{
  "encoder_qk_norm": true,
  "decoder_layers": 8,
  "decoder_inner_norm": false
}
Rows from block 3 of the text decoder of a small audio captioner, named by matrix and row number. Rows with one number belong to one neuron. Each number is 500 + 40 x the weight over its row's rms, rounded and kept within 0 to 999. All counts start at 0. Numbers have three digits each.
Before each neuron's rows are labels from the 100 texts, of 14976, where the neuron reaches its highest value: "tokens" is the input token at the peak. Only what is clearly more common there than usual is listed. The data: single notes of musical instruments (NSynth).
# fc1: MLP up (decoder.blocks.3.mlp.fc1.weight, 1024x256), inputs 172-255
# fc2: MLP down (decoder.blocks.3.mlp.fc2.weight, 256x1024, transposed), outputs 172-255

tokens: "lead"; "3"; "b6"; "bass"
fc1.274:448512534505506496562441530455520487476493383477538504524506530485507484506559443442511466483426541505538530553569406514502535528502540531420514531505561529516597481401504538495524523515521556528511503504583562521535484526552548475439520438375533540615
fc2.274:427504482513370492476541502529449527533453447478502525513544526413473531410527480509508481472501533572572465472519491449437450475540473528495512476444586558418468479558532490437552473504501400588471513480516504505534522566558447480423529428504481468500

tokens: ","
fc1.631:490425501504452502511456532489540526484450504514592443507484449492480489481476447467463517414447491492521501542478500548522536503529498523542536496541465463537440522463480520483477542456539526471534451457468536463501542504489557397508489481481505506520
fc2.631:512497501508590442416489470529517527490526453472490599585543433557483503538532540480534455567522489501488472483594506499450472502485535495496563426508494478426512487488425465480434518489469508478491482491504569522532521558511613492511530480472418517501

tokens: "bass"; "a3"; "3"; "lead"
fc1.517:546500546514531508485564607482551487510444478523482535545553480519470485520484496499550554441493476529488508535455498493515462500468497513515583544477550481530441545527574515495471480581514521473520560465594512503484444524572568566465456489511582400521
fc2.517:536476498472456571491514490560520523513409411579535577541431563475415481479425483531458526470449587489484488424473533482530509488519520485502429509537501543481504425505502487573503470513511495461514521550513538474555565471496466522455522503535534530519

tokens: "synth"; "100"; "127"; "75"
fc1.511:458459527486526600500485468501528525504505501459498511543581515497515561568461537452519448472477480447478466570530583469497495467417490488538502528486557581501482426492524599521479539518457478531471510458520539503458416497509529482503512538426552473553
fc2.511:472490446498468570523506491510507557546463592484443553469585528572482493556476522383501531584471448502556479559548485525542525515439546482576531470577473427514534445508508551547475521507461502465464506498463588570470529567482532530565518504504421507413

tokens: "5"; "a4"; "bass"; "a5"
fc1.51:492417464504442504536462584530540490506503439499588470464536482482485486494461500503474486355456502527559473545438479469491500502486536486515487462527457494529412511457576502498539538506544555470570504520561518502468523495486492525487476436544501493567
fc2.51:555447505493482474447490462526512526514485500564470527563523419588494479535535466450496464519460485488490501515518504478523449473499501507496501484555484418504547427461433445529536511474471498548501476513463550566511495526551480454513593464457460512443

tokens: "flute"; "lead"; "bass"; "vocal"
fc1.619:513481557542498490506490566470485449481448403555548518527509479468495516480516491505570496426380466524563448579490478533446505491503506475445500523529509514529528525449577543515576556477570507514516527503517566526521507528528516495429470428493486471562
fc2.619:501485509513480509480507494566543464501391470513514485506514490420518475485488418526494412441442432468505489527483509450562475537546496517530498495547569557495473479492542492469504572491508466523496455457483553538618514559543481441534552456506482485525

tokens: "mallet"; "e1"
fc1.28:466503542526497469512503536492515457483465488507524469465459529494558479613529502465451521489531569504533469562497486560488522547503474459549558560540513567518484532449481424507513554523420550523473543444523509457436461531541510464520500448530528477565
fc2.28:554537515501400537517518531478496518479476454553424515520504408491462504471518524502486469442595467544542513456564545474444539474552551559449431483476539399465525501512519466412500564548496470575516462515472456507561506484533473546517412509505455465477

tokens: "2"; "3"; "brass"
fc1.273:460493503558582523549474570435490478480500457455492430526555524451531476491460556496552519501530428480509448511538485558441485502527499544537498526539553513513504418492584520541514503554426537579464589427530475508509477484576597555463511520485513487533
fc2.273:490451488552447467488506526588507489461498625488467467495477473556466489490565434432516491546487449549504486419505519467455417506474458503514500432417536524510560461517487440486556523512445491539447414532469470525474543562434512424541498419464475482452

tokens: "c"; "a"
fc1.762:489516493504533547504483492444522558501520486461518555424499535458550514590476521556481493503517496472515433491541545569500441534473478536492520512446542448498513507484566528472490530545512502496550515438456512552503525540607486455509466505483498437486
fc2.762:511593492515377452438560544506493464495539524528467527521523472496488534533534458422495468424538471552492597505478518453444461474515463473498480438436504403482509506441468446510524554571462478449492544545473522470470480566607488482508516532510483520541

tokens: "velocity"
fc1.731:484493452520533503544522458464538484532532460420501459477490502557545536534419504471563496504417509481495472487584555513470521495534481465521459521505404521445521483511518527497515554474502498518548472443501501481448517474550484461516532439484546477533
fc2.731:569502491519532616572502497414522470492465502470518432446415500525522583538472516434486520497444561429393498498417496521477487493569423432586504518492523539562453526501503526397480520489465519480507515439505555493495480472558448544530519500505504527492

tokens: "bass"; "keyboard"
fc1.44:526493557487617502534510475513469488507506463517524503492491477560545548502428506526527493552434509525521471493541441467484475509483519488480519574500521412481531533533601601457471512513501514572501533489469473487523466510562511524511527525475559463530
fc2.44:537477489624506570479527427483502510502477529534447481503496506500505488462472497445454548499509451508419472402494472531571493462500497528543532455523473609476463535466540481507511470521544504462492468575505475567479533513465499506553552444493443541445

tokens: "lead"; "organ"
fc1.210:549491491564513426557482526561563458441495437494491480539527507482499409449481448480515476422494479493538462569452506470480501498473505532481476517576508534518489484469568500463538537501485498519567574472532542525448460498518565520433438429628494381591
fc2.210:457449521545516522505463479505549518469399506518554446471467598483456485482456495486519522474443472501527499429477479415567528537526481455546456548522560501641466487450545525489567546479532504481475525456494516529508516507491485449503474445493522466508

tokens: "lead"; "c5"; "mallet"
fc1.173:517451528528467486552479545533570464535463319467533484476565463429478494498530455476569474477444466528545459544485452532529499528519504484467465567462539550543473475472563531495543527547499530544455521534518519465499527526519542466420532464512503441525
fc2.173:546490548499438509481472524510513497477461474564519444487527548446485441505483462560512424472439475500518507483473510462461525476492484492490476544523476536499466525485574497509550477506538498563527486454494573488568489538505490495500534440456437477537

tokens: "c"; "#"
fc1.66:538511561594556452541482527473492541443516441445450554530463480492528460451408509498479578528548467503529422444560499505530473545477525588497542521497461488484400526472520545481532504569456428453465501589525496525508511492542528472450453505485497443542
fc2.66:536479483478535464457510415494544492502452498511548488517471437495402496571547430525535471469455554432442492439437503403484459476483523526551480548485581478485520494503441437425553581474445533407545503513511530526467477488499471557493455483553422520490

tokens: "<end>"
fc1.508:453445532482518517463443457519546483522457528495526494418444572500455445497502508521549447525504424472579479512534474461573494613447455516502500471533572552508479462481541502482467517580414513545495482447534540506554508520488507458524524502484442495477
fc2.508:449545491516586503636466413500511506461541538515467565537481511528518474477491531467464472520583469538506509535574458486581535475476520425501544543451494508471518557511448459484516490507624483495500422459527439447540561478474500500446556470502488471514

tokens: ","
fc1.604:508463522532522527457507483464568500536456416530481485529534578404529457533509498512504499549496503515470443548500492522419531448506551454478469559452501486495495496471533557518503556577516570551476477442558557528476467510535472527518452509420523491591
fc2.604:454538441498405586529490452540443491549485555408499561540505401525554531499423484514504482506475599493527516468508480474520464434462500473434439505538456573489524495502563501522548507514365530415503444477533521484545485522464495491521497534510495474515

tokens: "mallet"; "lead"; "string"
fc1.497:531509501573511539503464575492535502482484448484493496450483556509481492584483470510593524479460530491489535500459541551464554509492454549496519546473515537504470521405497548445475497519512541550514556484508547436457477502643554446475504499578563425556
fc2.497:543514530528550534469491585495567440481407467529576468470427458471474482534456476524494554430454510504461530469536533505437541534496466429493453477479507476506496570477520482463522561537480422497519473520499510541484412457526445455609497400491473494438

tokens: "synth"; "#"
fc1.547:488485476533463533520527549483528531536569496485574430487523507539525524505517502521454514511415446483472473545466488505491479422492465472490478528538447484570426533500452568492503459483562464519546511502541532466466459477495519548483383505516571522479
fc2.547:589453487456476491523443500512530474464471510567517518512533406525486492438553554393462477444502511542527489533501495451454489472489494534546509438463508445559561546456486421484568499497458479473438476477487481565530491478494468496456498500533428447473

tokens: ","
fc1.147:548481532497538515489499556403567427496470514518491470471523513509471507529485485514555533537514474472503493526482522545501478524544481532514513525435502491502502546466526527473494525567520460564426476505557511560498424489558506487480473499512454412495
fc2.147:538526502499481570513468460569460532499485612449504519566453435471443466510424497437520496568491568550479511461465553502508538479438429477472509489445469526475575505568506499509464464502405497488554501517395483485517546526474445476511479497551519529442

tokens: "2"; "3"; "1"; "0"
fc1.199:493503568599572461555545557499530460478488458503495525590553505510536479452529495473563496507494464495521480524494466475442443538527499584501547525508556497508497441486554493483563474527510486598462525481591507444463417501577583564495440516526537410564
fc2.199:494484515500547490448550518592519487501439450482514544490412545461484421477491467501479478505489499476494514465497488419539463495524493528499489400480529550467500468476457446485515537492538464460485497502515428530505518464562478497481527469453505458511

tokens: "mallet"; "keyboard"
fc1.166:493468485534505557491486482471483543474464424443475529504523517454474559534521497453524415471458455456538399541557507508470497540448524464465479533549473497604495430482574549458532548451501495466475486438464535479517518571500521498416496514452533507519
fc2.166:453532495492447608546503545488464442562423559536557440440524506494509499484491498507512529477477545555432521536481479519505438494526541468522541530509497526438553494492579524566514493527560480536524440505551560525556485545491507462501525467499433492525

tokens: "bass"; "2"; "#"
fc1.451:462486538493555496473518489504502469476459417521470546551577495546472476525484474534615462498432536494536480477515478525480518489501484509532510577450535518471489523520526512485527512588549507502465518514511430532499410507538497505491429513476513468548
fc2.451:507492514588505545482513544542483498509554542584502491547442503498498491541462570476513517461410504449489533443516510481592453471497559499512491426471453543491482508453521551499497496519513442472507461505501484522484619473543507462575501518433466545483

tokens: "flute"; "lead"; "guitar"
fc1.354:521471510578469495483509519495574490499405378506533452488526462474517494496510442507544459451416432488547465556467446490463531501525479515455531528541510560516504473489587519482574539442540480544495501520505563496528497535545524476426512431478434470532
fc2.354:497490508496481536479514521535505469470408521478575467497543512443446485480515439535515454453411436496542498529470527452509503552484470560544503483539559563506517475470546520440527448459523472512463463465538532560575499531532498443497514443479477476487

tokens: "synth"
fc1.244:516442484543449585433484523445519498511479472521560471592543522566553449530514461528483513450459487508487522562443492521519461426490471496551591566509538488537387551558564548506497402513505497468527455441577533509479488521491451478501455547473514396496
fc2.244:526512458533471475488540480533408538544505517542486470604526505468541535565514455441520420435547418491520498539503529410550444451540452535506476514515513457469482439486492546489471579520463421511498512492511583456470479436436461526527499546459444538518

tokens: "25"; "50"; "75"; "100"
fc1.424:443497459513540531480488485487516522560505501429537494501535514518515583521443588484532434518497482384479455556537525441507499449448499442550516571486501511531468480466569582547449549498417473458495493399569569480519491518491510560517480497439442493552
fc2.424:477466538496477582530526499519489528456507526531546530435484480526537534443489510405507524499494490504467498524497501465538536464458530478519525493493450509529527414518533509509479510537588536460494426469455490476508558553485510517495484528490419534555

tokens: "50"; "25"; "75"; "100"
fc1.399:466503506454484452442512451435507433457513504421595531488503523472536631554496480432532508481541494481495461499498495531527479505432485488501522597504520508596425516461523509473520479559518524491477518472491550498483390468491406528494523537473492464539
fc2.399:477453468486431581414473497452533500527524508476491543562543502558517504513532409496468530495523549527449510480473545491492486488462459482512569562409438482500492587521485480522498534543489537464493461509550419443433483509534484523508476560442445523507

tokens: "<end>"
fc1.182:460491494508433443512486497539549480423494374469482504510562509458507593523498470413491506440469534497505421484559406519499497506425533521426513515481523542536464457468505540403544509538534526528472509495492496480476440509525507506478471480515500443562
fc2.182:470524485506442505430534475517512496461488515575509485589469475533496508491545428525464455439531521492507501443490535503511500506549428478539546492444500527479461518518509449517536460492505465482459430482548484475436470534502410460518469470476477530478

tokens: "g"; "a"; "d"
fc1.248:518488600564578515520522518443573488475488449493522523504547524482515465529499545492559531517527502482503524492563560480403460522452521559539479583477465495536511476503517559574531510528422529503468547515610527471488440515620592562548477520490573400518
fc2.248:526459537506497452437520483518487435503550589521442531509467414537449471528510469465519534575449496510563530412523542506528524466501443505476426439453425477452512503445480512466466519508444427528513532581467481497449526577496485498548531514566502509419

tokens: "velocity"
fc1.655:505531545557579554536488498498588432509458431473438451518465507490513481506482469518581542529514504543518530484492530519497467532563484550532495522481450524517442501479524519485536526539492486535480465490503511494427425421587517492497468492563558413577
fc2.655:548488467483602477454550431446552471549462495506577497494446471563467505577486448488486482492449565459424516484443528490504508480521457421518451524462555502489536527451440521426497525474431465464502510489561446528503496454560470528584444509557479492429

tokens: "synthetic"; "#"
fc1.306:408496580502466482453469464471505508487490397447497535484507461506500519477467485522506577464449524521403486461553514480559534506409580438473498531474460502571376489524461620442499418487537519483546486477499594505510488529475469549497455472528521454537
fc2.306:520537507497426536453514521492519516503500502575543543577488400584490534537530427501463530443528532493418435532493511535476508463520489529445509479408441490554505585506478461443537506446478502518463535508505516488437472519439489479457468503416470469522

tokens: "velocity"
fc1.370:493439501465472533545529456494591534434490437528506511539434552486497531511454476473532547487479594486442522517552535507543544532536495492470531562522411509510421489550481554435495457510526443481509536467510527504500544496521486477494471501537531449527
fc2.370:497451510524555516481523494472557507530458483543538492479468485522516493577554440466519509456510536465422513537507510431470489514497403465523478480407481466553524528509432524455496597493390500530508489537510514530452468501541520499568470494482380485475

tokens: "a"; "127"; "100"; "25"
fc1.140:436487486434556461523518387528534524514561467548478471458491482524543507469442472481523455486399492526492463503489569433589470472434503482464431483547497493537432439546518591520509480485480487478551526534504534487469544488469489544520518514515541511466
fc2.140:546487548535466550472524475474465543514477513498526538555564400515495501538597434486476537501529533507434517501421494422472518481519482514484541542384485469523539571509446478468483494502565473493560503541536487477415441515502437485509505474479521496455

tokens: "lead"; "bass"
fc1.578:561510471525545475506513557501507506462455429479506493513527441479541472519482493591477460480412476445508477538496497506464485555446490554449524525504542448490472538518456505494501444435554542501499517557490473406490451530504500531479458418514527477599
fc2.578:534502507487466546410501507526428555495468520544510506455467472479442539529483486508490495490519537460477479483540568463487484476536477513491493485552490535513521513552474525543521547520474522568485538516487540491472500503472522529464481395481406470475

tokens: "mallet"; "keyboard"; "flute"
fc1.708:492451511550467473515505533491513520478474387479507512515482472493490531507528479421495443541459423441561492561558461491510465555511496514512529470577538526565550522511554537478560556459543476545512554446493566581484496512581506493475528469440522430609
fc2.708:495504515532435550466501479527500435456442523530509458460523494589437467477479481502494509524443481501466499549536542493489458561474493554495503487553565531511504462474558524411525485564459477523431399454508516506527513572539510490537583453518487470469

tokens: "lead"
fc1.366:521475498553483485578492533547527492472481392473515474500561511469521497453526495489492515497491487557516442527560433506476463531454549544463454562484540519477488483496531565441534521452545539546488533518563520496524483497523515547476458437493462429548
fc2.366:529536515515438524426534595556473445498454485496478490532473516504455487529522423478512490480476435509470520487495536422491478383591439488533493491517540544485486523445504436467571532472528502536540508477546503585488488513517530525545507434486409484526

tokens: "5"; "b4"; "lead"; "organ"
fc1.217:457482532558499472528486540483585462483473363503589493480531513485495441428534484534483481468453458541575493556473444431496503492471511435544510517503501569561499518484516495471615560484560529558562544536534577540538496543517508476427486464510518455549
fc2.217:499473533509421481484494503537461448476476519550507480478489506407442480494523447521512454466423451526505505506478546471486482497554442583498466521474549566536529521479554525485573527508494423563479508502492500555512467517525427500522545439512456476548

tokens: "a"
fc1.38:508506492476565587418538555468477442482565507546536451469533508481533470565434510515497544512599445467500517516483611536473489505429498493565528478423598484521466494462574580493477566572498553538495490496508522457512457540573470530538489553476468442502
fc2.38:550535489518470523467407486509427551476545607556485569533562495510542508503517424460443496498530523479477451489492479406509435496477513481484532473457428518515513512500463492499468511477369518425543456528545493445486550520457439551533432516511459491511

tokens: "lead"; "f7"; "b4"
fc1.652:563512500535495488536412567473460547448462477445493519473531521434565554537445495462511469513476517483552539503507466466453495535531440567543562579498522557443480534433521459534527576548469612465465480457422480512549506473568564481438538468490529457576
fc2.652:529528553484449515466512541511507505478602473533501438546472494491489531462561500548439449458527462573509504515536495375486465480609502473505455480439561478533506557516501425475509575471477458530528460535488528512479452566474516478497540489485465508477

tokens: "25"; "50"; "75"; "127"
fc1.554:517534576511585486525425470416509464536484522466504510497537502516486492540430504503490420513530509545443499503519546512480496488470495506560480573584556480528486457515568577509465499560448516470482533465552529478516460573568474553549529533533523458523
fc2.554:489517497454536477517551524533494501525477614521393577445504508582486487518410516446439527536509459475549498477513536499554532495442523429499516420494363414536525498497526506501537507511520491521447475542490496520485539519504509525525507555562390497439

tokens: "bass"
fc1.194:458467503573528530484485559515505468451432429515529481508528462431525509496536483487549438492400450497549448588534458485439483530527481501484493507524475556534525470489594499471548491429518512478447486514500566519514518532527510492443490448462474474515
fc2.194:487481494520488529492534483479541471501397497498543444482515512464474475539478481497516468461418444473515490543513542462500524526513464520550504482547546578531499493469581541436565492492509467536449459440489559577576468563560486478514578433465472471476

tokens: "velocity"
fc1.397:469551488504508474587492515446584461553443484485511556514499460575481461551531454465533501516545559485476489518474500516521498430524447508437481531562477582473488506549490451509501428493499504522467538523487539457483518512583495495528479465466553481520
fc2.397:568521542523514560492530451466528500474510487442512398509430459529493449458515380510422532542499542520446497452474505504537492555537465483523492477450505514549516490472464463496497624499476496539462503532500484580490480483490487543566479522529403491415

tokens: "mallet"
fc1.689:450553525504539442568463485488496463464426526504502481453475566473477551575507471471467489492516570439521555512465513519491492535496465507573526487499504557468480491410534466528583538536505484443465502485532547508464508496549579498489542427500465542517
fc2.689:632565487518461503474479537486453470506473584526537527533477440473534530486543570491509492488525430470463489482497481505447475538489465580473510504410492491521481563530480473455456515502468475539551466515526570446504477476518503483463437502485474466474

tokens: "bass"; "mallet"; "keyboard"
fc1.352:506535571511561521538498577492557469466442454491505509505549540545502487529473452541562549527457495557527518522452498491499473498490495453536501549504502467505486583502537534479528499544477486527521520441566554512508485593495556542520471472483510406569
fc2.352:515469465598502526552439419514494529494477478503512518501475517500475499519439446495492407447477534502487506448451532476530474488505451488441431507538500575539545528551489511466518508477518530476498477488507564526497552439478466508526530419540449550450

tokens: "#"
fc1.748:486515536547580495519543538501507459491512517509518521583510498476525505454500471468543507532466491453543496461549447514488433488487529560502484578541515469504492457517505516527489483576493490570457528452530459463490444480530608559473432496517517413566
fc2.748:530487490536561429489562501566516490487464415499529571504391554432497523482486477510511454533471505525454505451489518424515418487542533548483525485521563536495506466478459473541471494510534497464498519508541403454464525386509512480483456515446531491556

tokens: ","
fc1.568:488447539516501505488476569502485465453458540455547548529494481478482540512474444486501487487494482530564453482488524546504564603485478479525505441470578530597493467466522567438493555489447531621484511481492476481541438501529531465503459487491563482551
fc2.568:523559502507545576463486426451513552507504537469457467489493517547435479515511542568494506523499553518495440499574480492481574555558455489483522532491492495380522544483460598509471423522508516557487456519432380531546528527451412470520490490533514554404

tokens: "g5"; "f5"; "5"; "g4"
fc1.339:466514581509511494499438535497568566449475387444458464487555435423424483431512545429560494523436469559503469527531440476527526550481465535440474464533479527511490483512526525446554485528515474530527461474473560473496494549456519434418500455534501370543
fc2.339:519493480516464539437466450522531503486456508494525447559463482490497467460593376542515466420508555487489514459537487511546548498500450532476518507465546535557514540491487507468538467409523446571434499471511538538552479561506515437501510452469502499527

tokens: ","
fc1.169:507508502511495485514472526499561490531464434485552436495491483544520481510466493508503475438430541556501556529477513512502565511538466516493518506546541484518435529469445536502534527422553500503579470470494547481462497512453535471492486479492576460610
fc2.169:489474483517560453444527507522520445496523445486524550566496431528552511482556512458545464526519498424454476473552489491423395522469484506515515450522497428491526447508369427518524504525476517485492533488509515540494483569546505517509464529473451505514

tokens: "g"; "f"
fc1.132:519553517515456451498467513504544455541586518553477594466558450537502526536447503536474532517559477441503538474522504435451486529411485557545532503450530466524484484526527516510474526504499486494558536521429520522476537559624464504492476490536480421514
fc2.132:567408493466464461455526507474562463542536593574434529485464511438429515514454489484513494447481536543491476450510522505517497530511564526495471502466470519497454544454511495501515480534505511394494474574497479502417567454522510507561465496537455506475

tokens: "synth"; "50"; "25"; "75"
fc1.480:460414462488487601441516475473491535507489513505598513536557500569540554546476522483556428519444514399461525524533581514470511504448503439560498540475480511540434433491544574551438545467477490484480567473480498468479504516473453461518482508411441524479
fc2.480:572532517530482621474493465513505472465532530464523528465513513457514451479472516455516443501531464499409535536476473543534489461543531486457561559525551491527477548533555540530419470496496471474497578519487517532529502528511477507499532488455547496517

tokens: "synthetic"
fc1.445:472495563465498501506486470506542489462555421514508548482474497471510522506442474460526487459480546527437472530531504489598498528449511481469537507538414490538424495495463540389492469497570444493519465490481546506450502500510455514496492475509536445542
fc2.445:534435487533468503426509501491497520547539504491519553590529426530503519508539437519449494477469548524469519443451495544460456522542486534518524537460508474482521560524489472499502486518510478558527505501546468481428454517529504470456484483479466456520

tokens: "c"; "#"
fc1.251:477436493505481492538462517509494541376508523486503561458499515461512492515459511527453539440532476463505506555554506502520513450535483566453489478493470521478527518495484456448516467561481524544481527512485480478490461446582543492527481477538491389509
fc2.251:533506574499476536485529443532590389508462469608544543535516459445474514534471504500524445510619536484437531466459531478468436470563458477537533518475530528484521424539475475446520547476464466558500486433554538544456493433486451483532479475480485486496

tokens: "lead"; "reed"; "vocal"; "flute"
fc1.126:544459525550500496499458624512617459468426455501528485510518491455512504509492488456562509498441462526530527560449505520515496544498483549487564497448520534555499568495521482468518585520518524507521532476569597516480499564537505479451429461569510433570
fc2.126:508504538461425494488481465515508515501491485526547455542492495474471479507483508494513471443506471451466493512479535414536458526515457540530557501604526546488555416538462509500487525512508511524514425425496515547550513515545474478534519472468518495533

tokens: ","
fc1.1:501508546533458425501501492502504501502462492509536487498484438523527538448468485488474516483479494502571553529477531469429487505436570473525452507542504500560479481487470495514528588462455489512549514470504490506516465521558529475480518469509619482542
fc2.1:498481542533505544544494461484524503513498588527513412434416533530452505521479496503487535520518507433459499439526503484517475480489481472529492549497577551509529551485539487513485536497524543430513553526494513589485534416469450514538531456489538502448

tokens: "#"
fc1.736:507487582546575577450524516445498434513503490557483497580550501488508485553497537500534539503542461529427487465485501534473462457495515554514533599507558512481473501530569534519437436595481498554474555514590537469449422485560521532484458510473496388508
fc2.736:433451474497525482475491507544488523499493520525523556547454471514521467509518471484514467553509481464535500438538502480561475521514508451507533399508475533510513519531453436486491513482480466448488501547482440517466535447498484496560501553446448458456

tokens: "bass"; "flute"
fc1.242:500487494563535503515449569498535539414467378490514489497512483444476480445523506503561434491409424531584458564488419492486525514529512483518510550506543530542484459447594527448562518492535499490465508490494565522519507505494540518425488423458513462538
fc2.242:508470530553461443429506497485565411484454500494542439447517473430434472521476434519469499477439484524490492517486533505502466523524467531523507501494583569514542472475525540446535509509487468542464495440511548535547466527512540490510546464503495483515

tokens: "50"; "100"; "25"; "127"
fc1.161:433516517480518545506567507573501537474551462484437498545535503504549557596495601515465517484569529513463430495577454450458514472484487489448525469531529487524459523469479541490524426480472494460555475496580500502530516516517532512509509566461438515457
fc2.161:468495478416483491519451516472547486533406537525511474451475525450547489500488468522584540447630488518508508523459572522466529455472493491505452480421428470528471470526519479490486593497506518485462545478439540514454515517434478523492490465545506523551

tokens: "synthetic"
fc1.356:440500503420426499497478469443504486445470369461511548477464482538553527560491444518550537442509555487499461485558519505595580436417490499454491534504419525570499491530506535462481383532560487532482538519535587455499484488517459492472494490537549433561
fc2.356:484496486481434500502505487451514501536483554519516536599478358560531469548554408481469473493509512451461544471473531446482492473457482492447530507462483469533529510465461487506615524485509481508497486480529491526422488494479495498456482515456409473487

tokens: "#"
fc1.764:460478581494533489538508468459562479482550438479560516490529524500527556553483515439577462486526458471454523507568498467516489493444556546504514552523473514554479524512448559443469519597521502467470567467460550489539439492523467537476448546506532452602
fc2.764:565555489517455512514568491513529466468484546497544548501563510543503466480500450439497479505466474481467484544512501453449479478548545473503502525435473495488505493503493542481509486531585460471490447537507441431446537480468494517559450514470447462453

tokens: "synth"
fc1.214:463410479488507612413542503513486556497490526509520508511562497506584584528471523493530433483497485391506467511518536510425485431449533508543528569527529474533482446510529561515451525514504445434492546436551529486506481532521474502532518502413503503536
fc2.214:507476520509469628441470461550473543507490518548548518455540535511495512492473494441465523475560489503480496534512493455530471536480554511505467504485531481508500504484557535548402524503478464491441471523444527536500551522486511520494520496544541511492

tokens: ","; "acoustic"
fc1.39:489500511535624538553442551392457468525447460457499427483517552505518477579454511481550549482480473484491527490595494537467467448548491562562542498519492482419505496483553531506495559534460519572465563469478486497522431510569626533502516497489526415545
fc2.39:557496551530476532449501515529508505510518563522416570544511387502472488508552482430481588543494498493530542485531515488525468474492484488485488432412462467483519513494503505429498530494480426564477502526561521479468540532480443500524499433463437492485

tokens: "<end>"
fc1.550:458436523492446470486490444489519447378498408468531571475531457450510541510498462464559485437467474524535461506563383464540521515496487490464496526523527512565460493529469505425538419539519505487564524473535535485483500586497531505502482488500530454481
fc2.550:555487480515416563432527480486496512471487520520565525605504402555526468511542403508505530540462596525449507504487525517494552493547465507458497503444435510555504532494447469483583503523532484554485462486530490535446455469484477500463515483515451477472

tokens: "velocity"
fc1.316:466501512556514573561495435480557447396457497463526458501411531521536557528421574490529511531507539454453573529540530501548469500533499422571493520473439516490503520486516545475558538557446511517465494506540506467430424470545542525530510495552487418519
fc2.316:528475503493539524541536486461573477531485522483507452540491495489504555558486437493519492521508547471452457517447523495472535488507447441554526469457540525564439523496472527388504633466375574488485498424523523557488478487525521506603467511537418532459

tokens: "25"; "50"; "75"; "127"
fc1.417:495497544526548488491509498536512491582507600545497511515522473529497448596488492487473537520479454534437563506539569473467500512420490521608491556555522538482515477535534569513465519540442468473455526485538579538524458534551528494516526537426452472442
fc2.417:487519448534453513526531470464470503524560535499454510443482509496525506497480519464491496532519478523529547502563501480545514466523640446494502463525464439487489516488553541513471522498459495429538436545480488466491490537524485503490500554532532467462

tokens: "synthetic"
fc1.621:401467555498478468520493418507521515420535409492492518517549508555485519525480505496492532394436525480433447479600478490542544523450561489421451520531460475614443511539488543442557458473540513506521527543527537509479515543481414517483514480572585508491
fc2.621:532502519529410541421525501491497522482492514551489542593520366605500487467593461521463511511462550460458507435515516487483523526489434524497547537385449522544484549505449531469535459490556455500476460489516443481450449498473504474489514507446497491542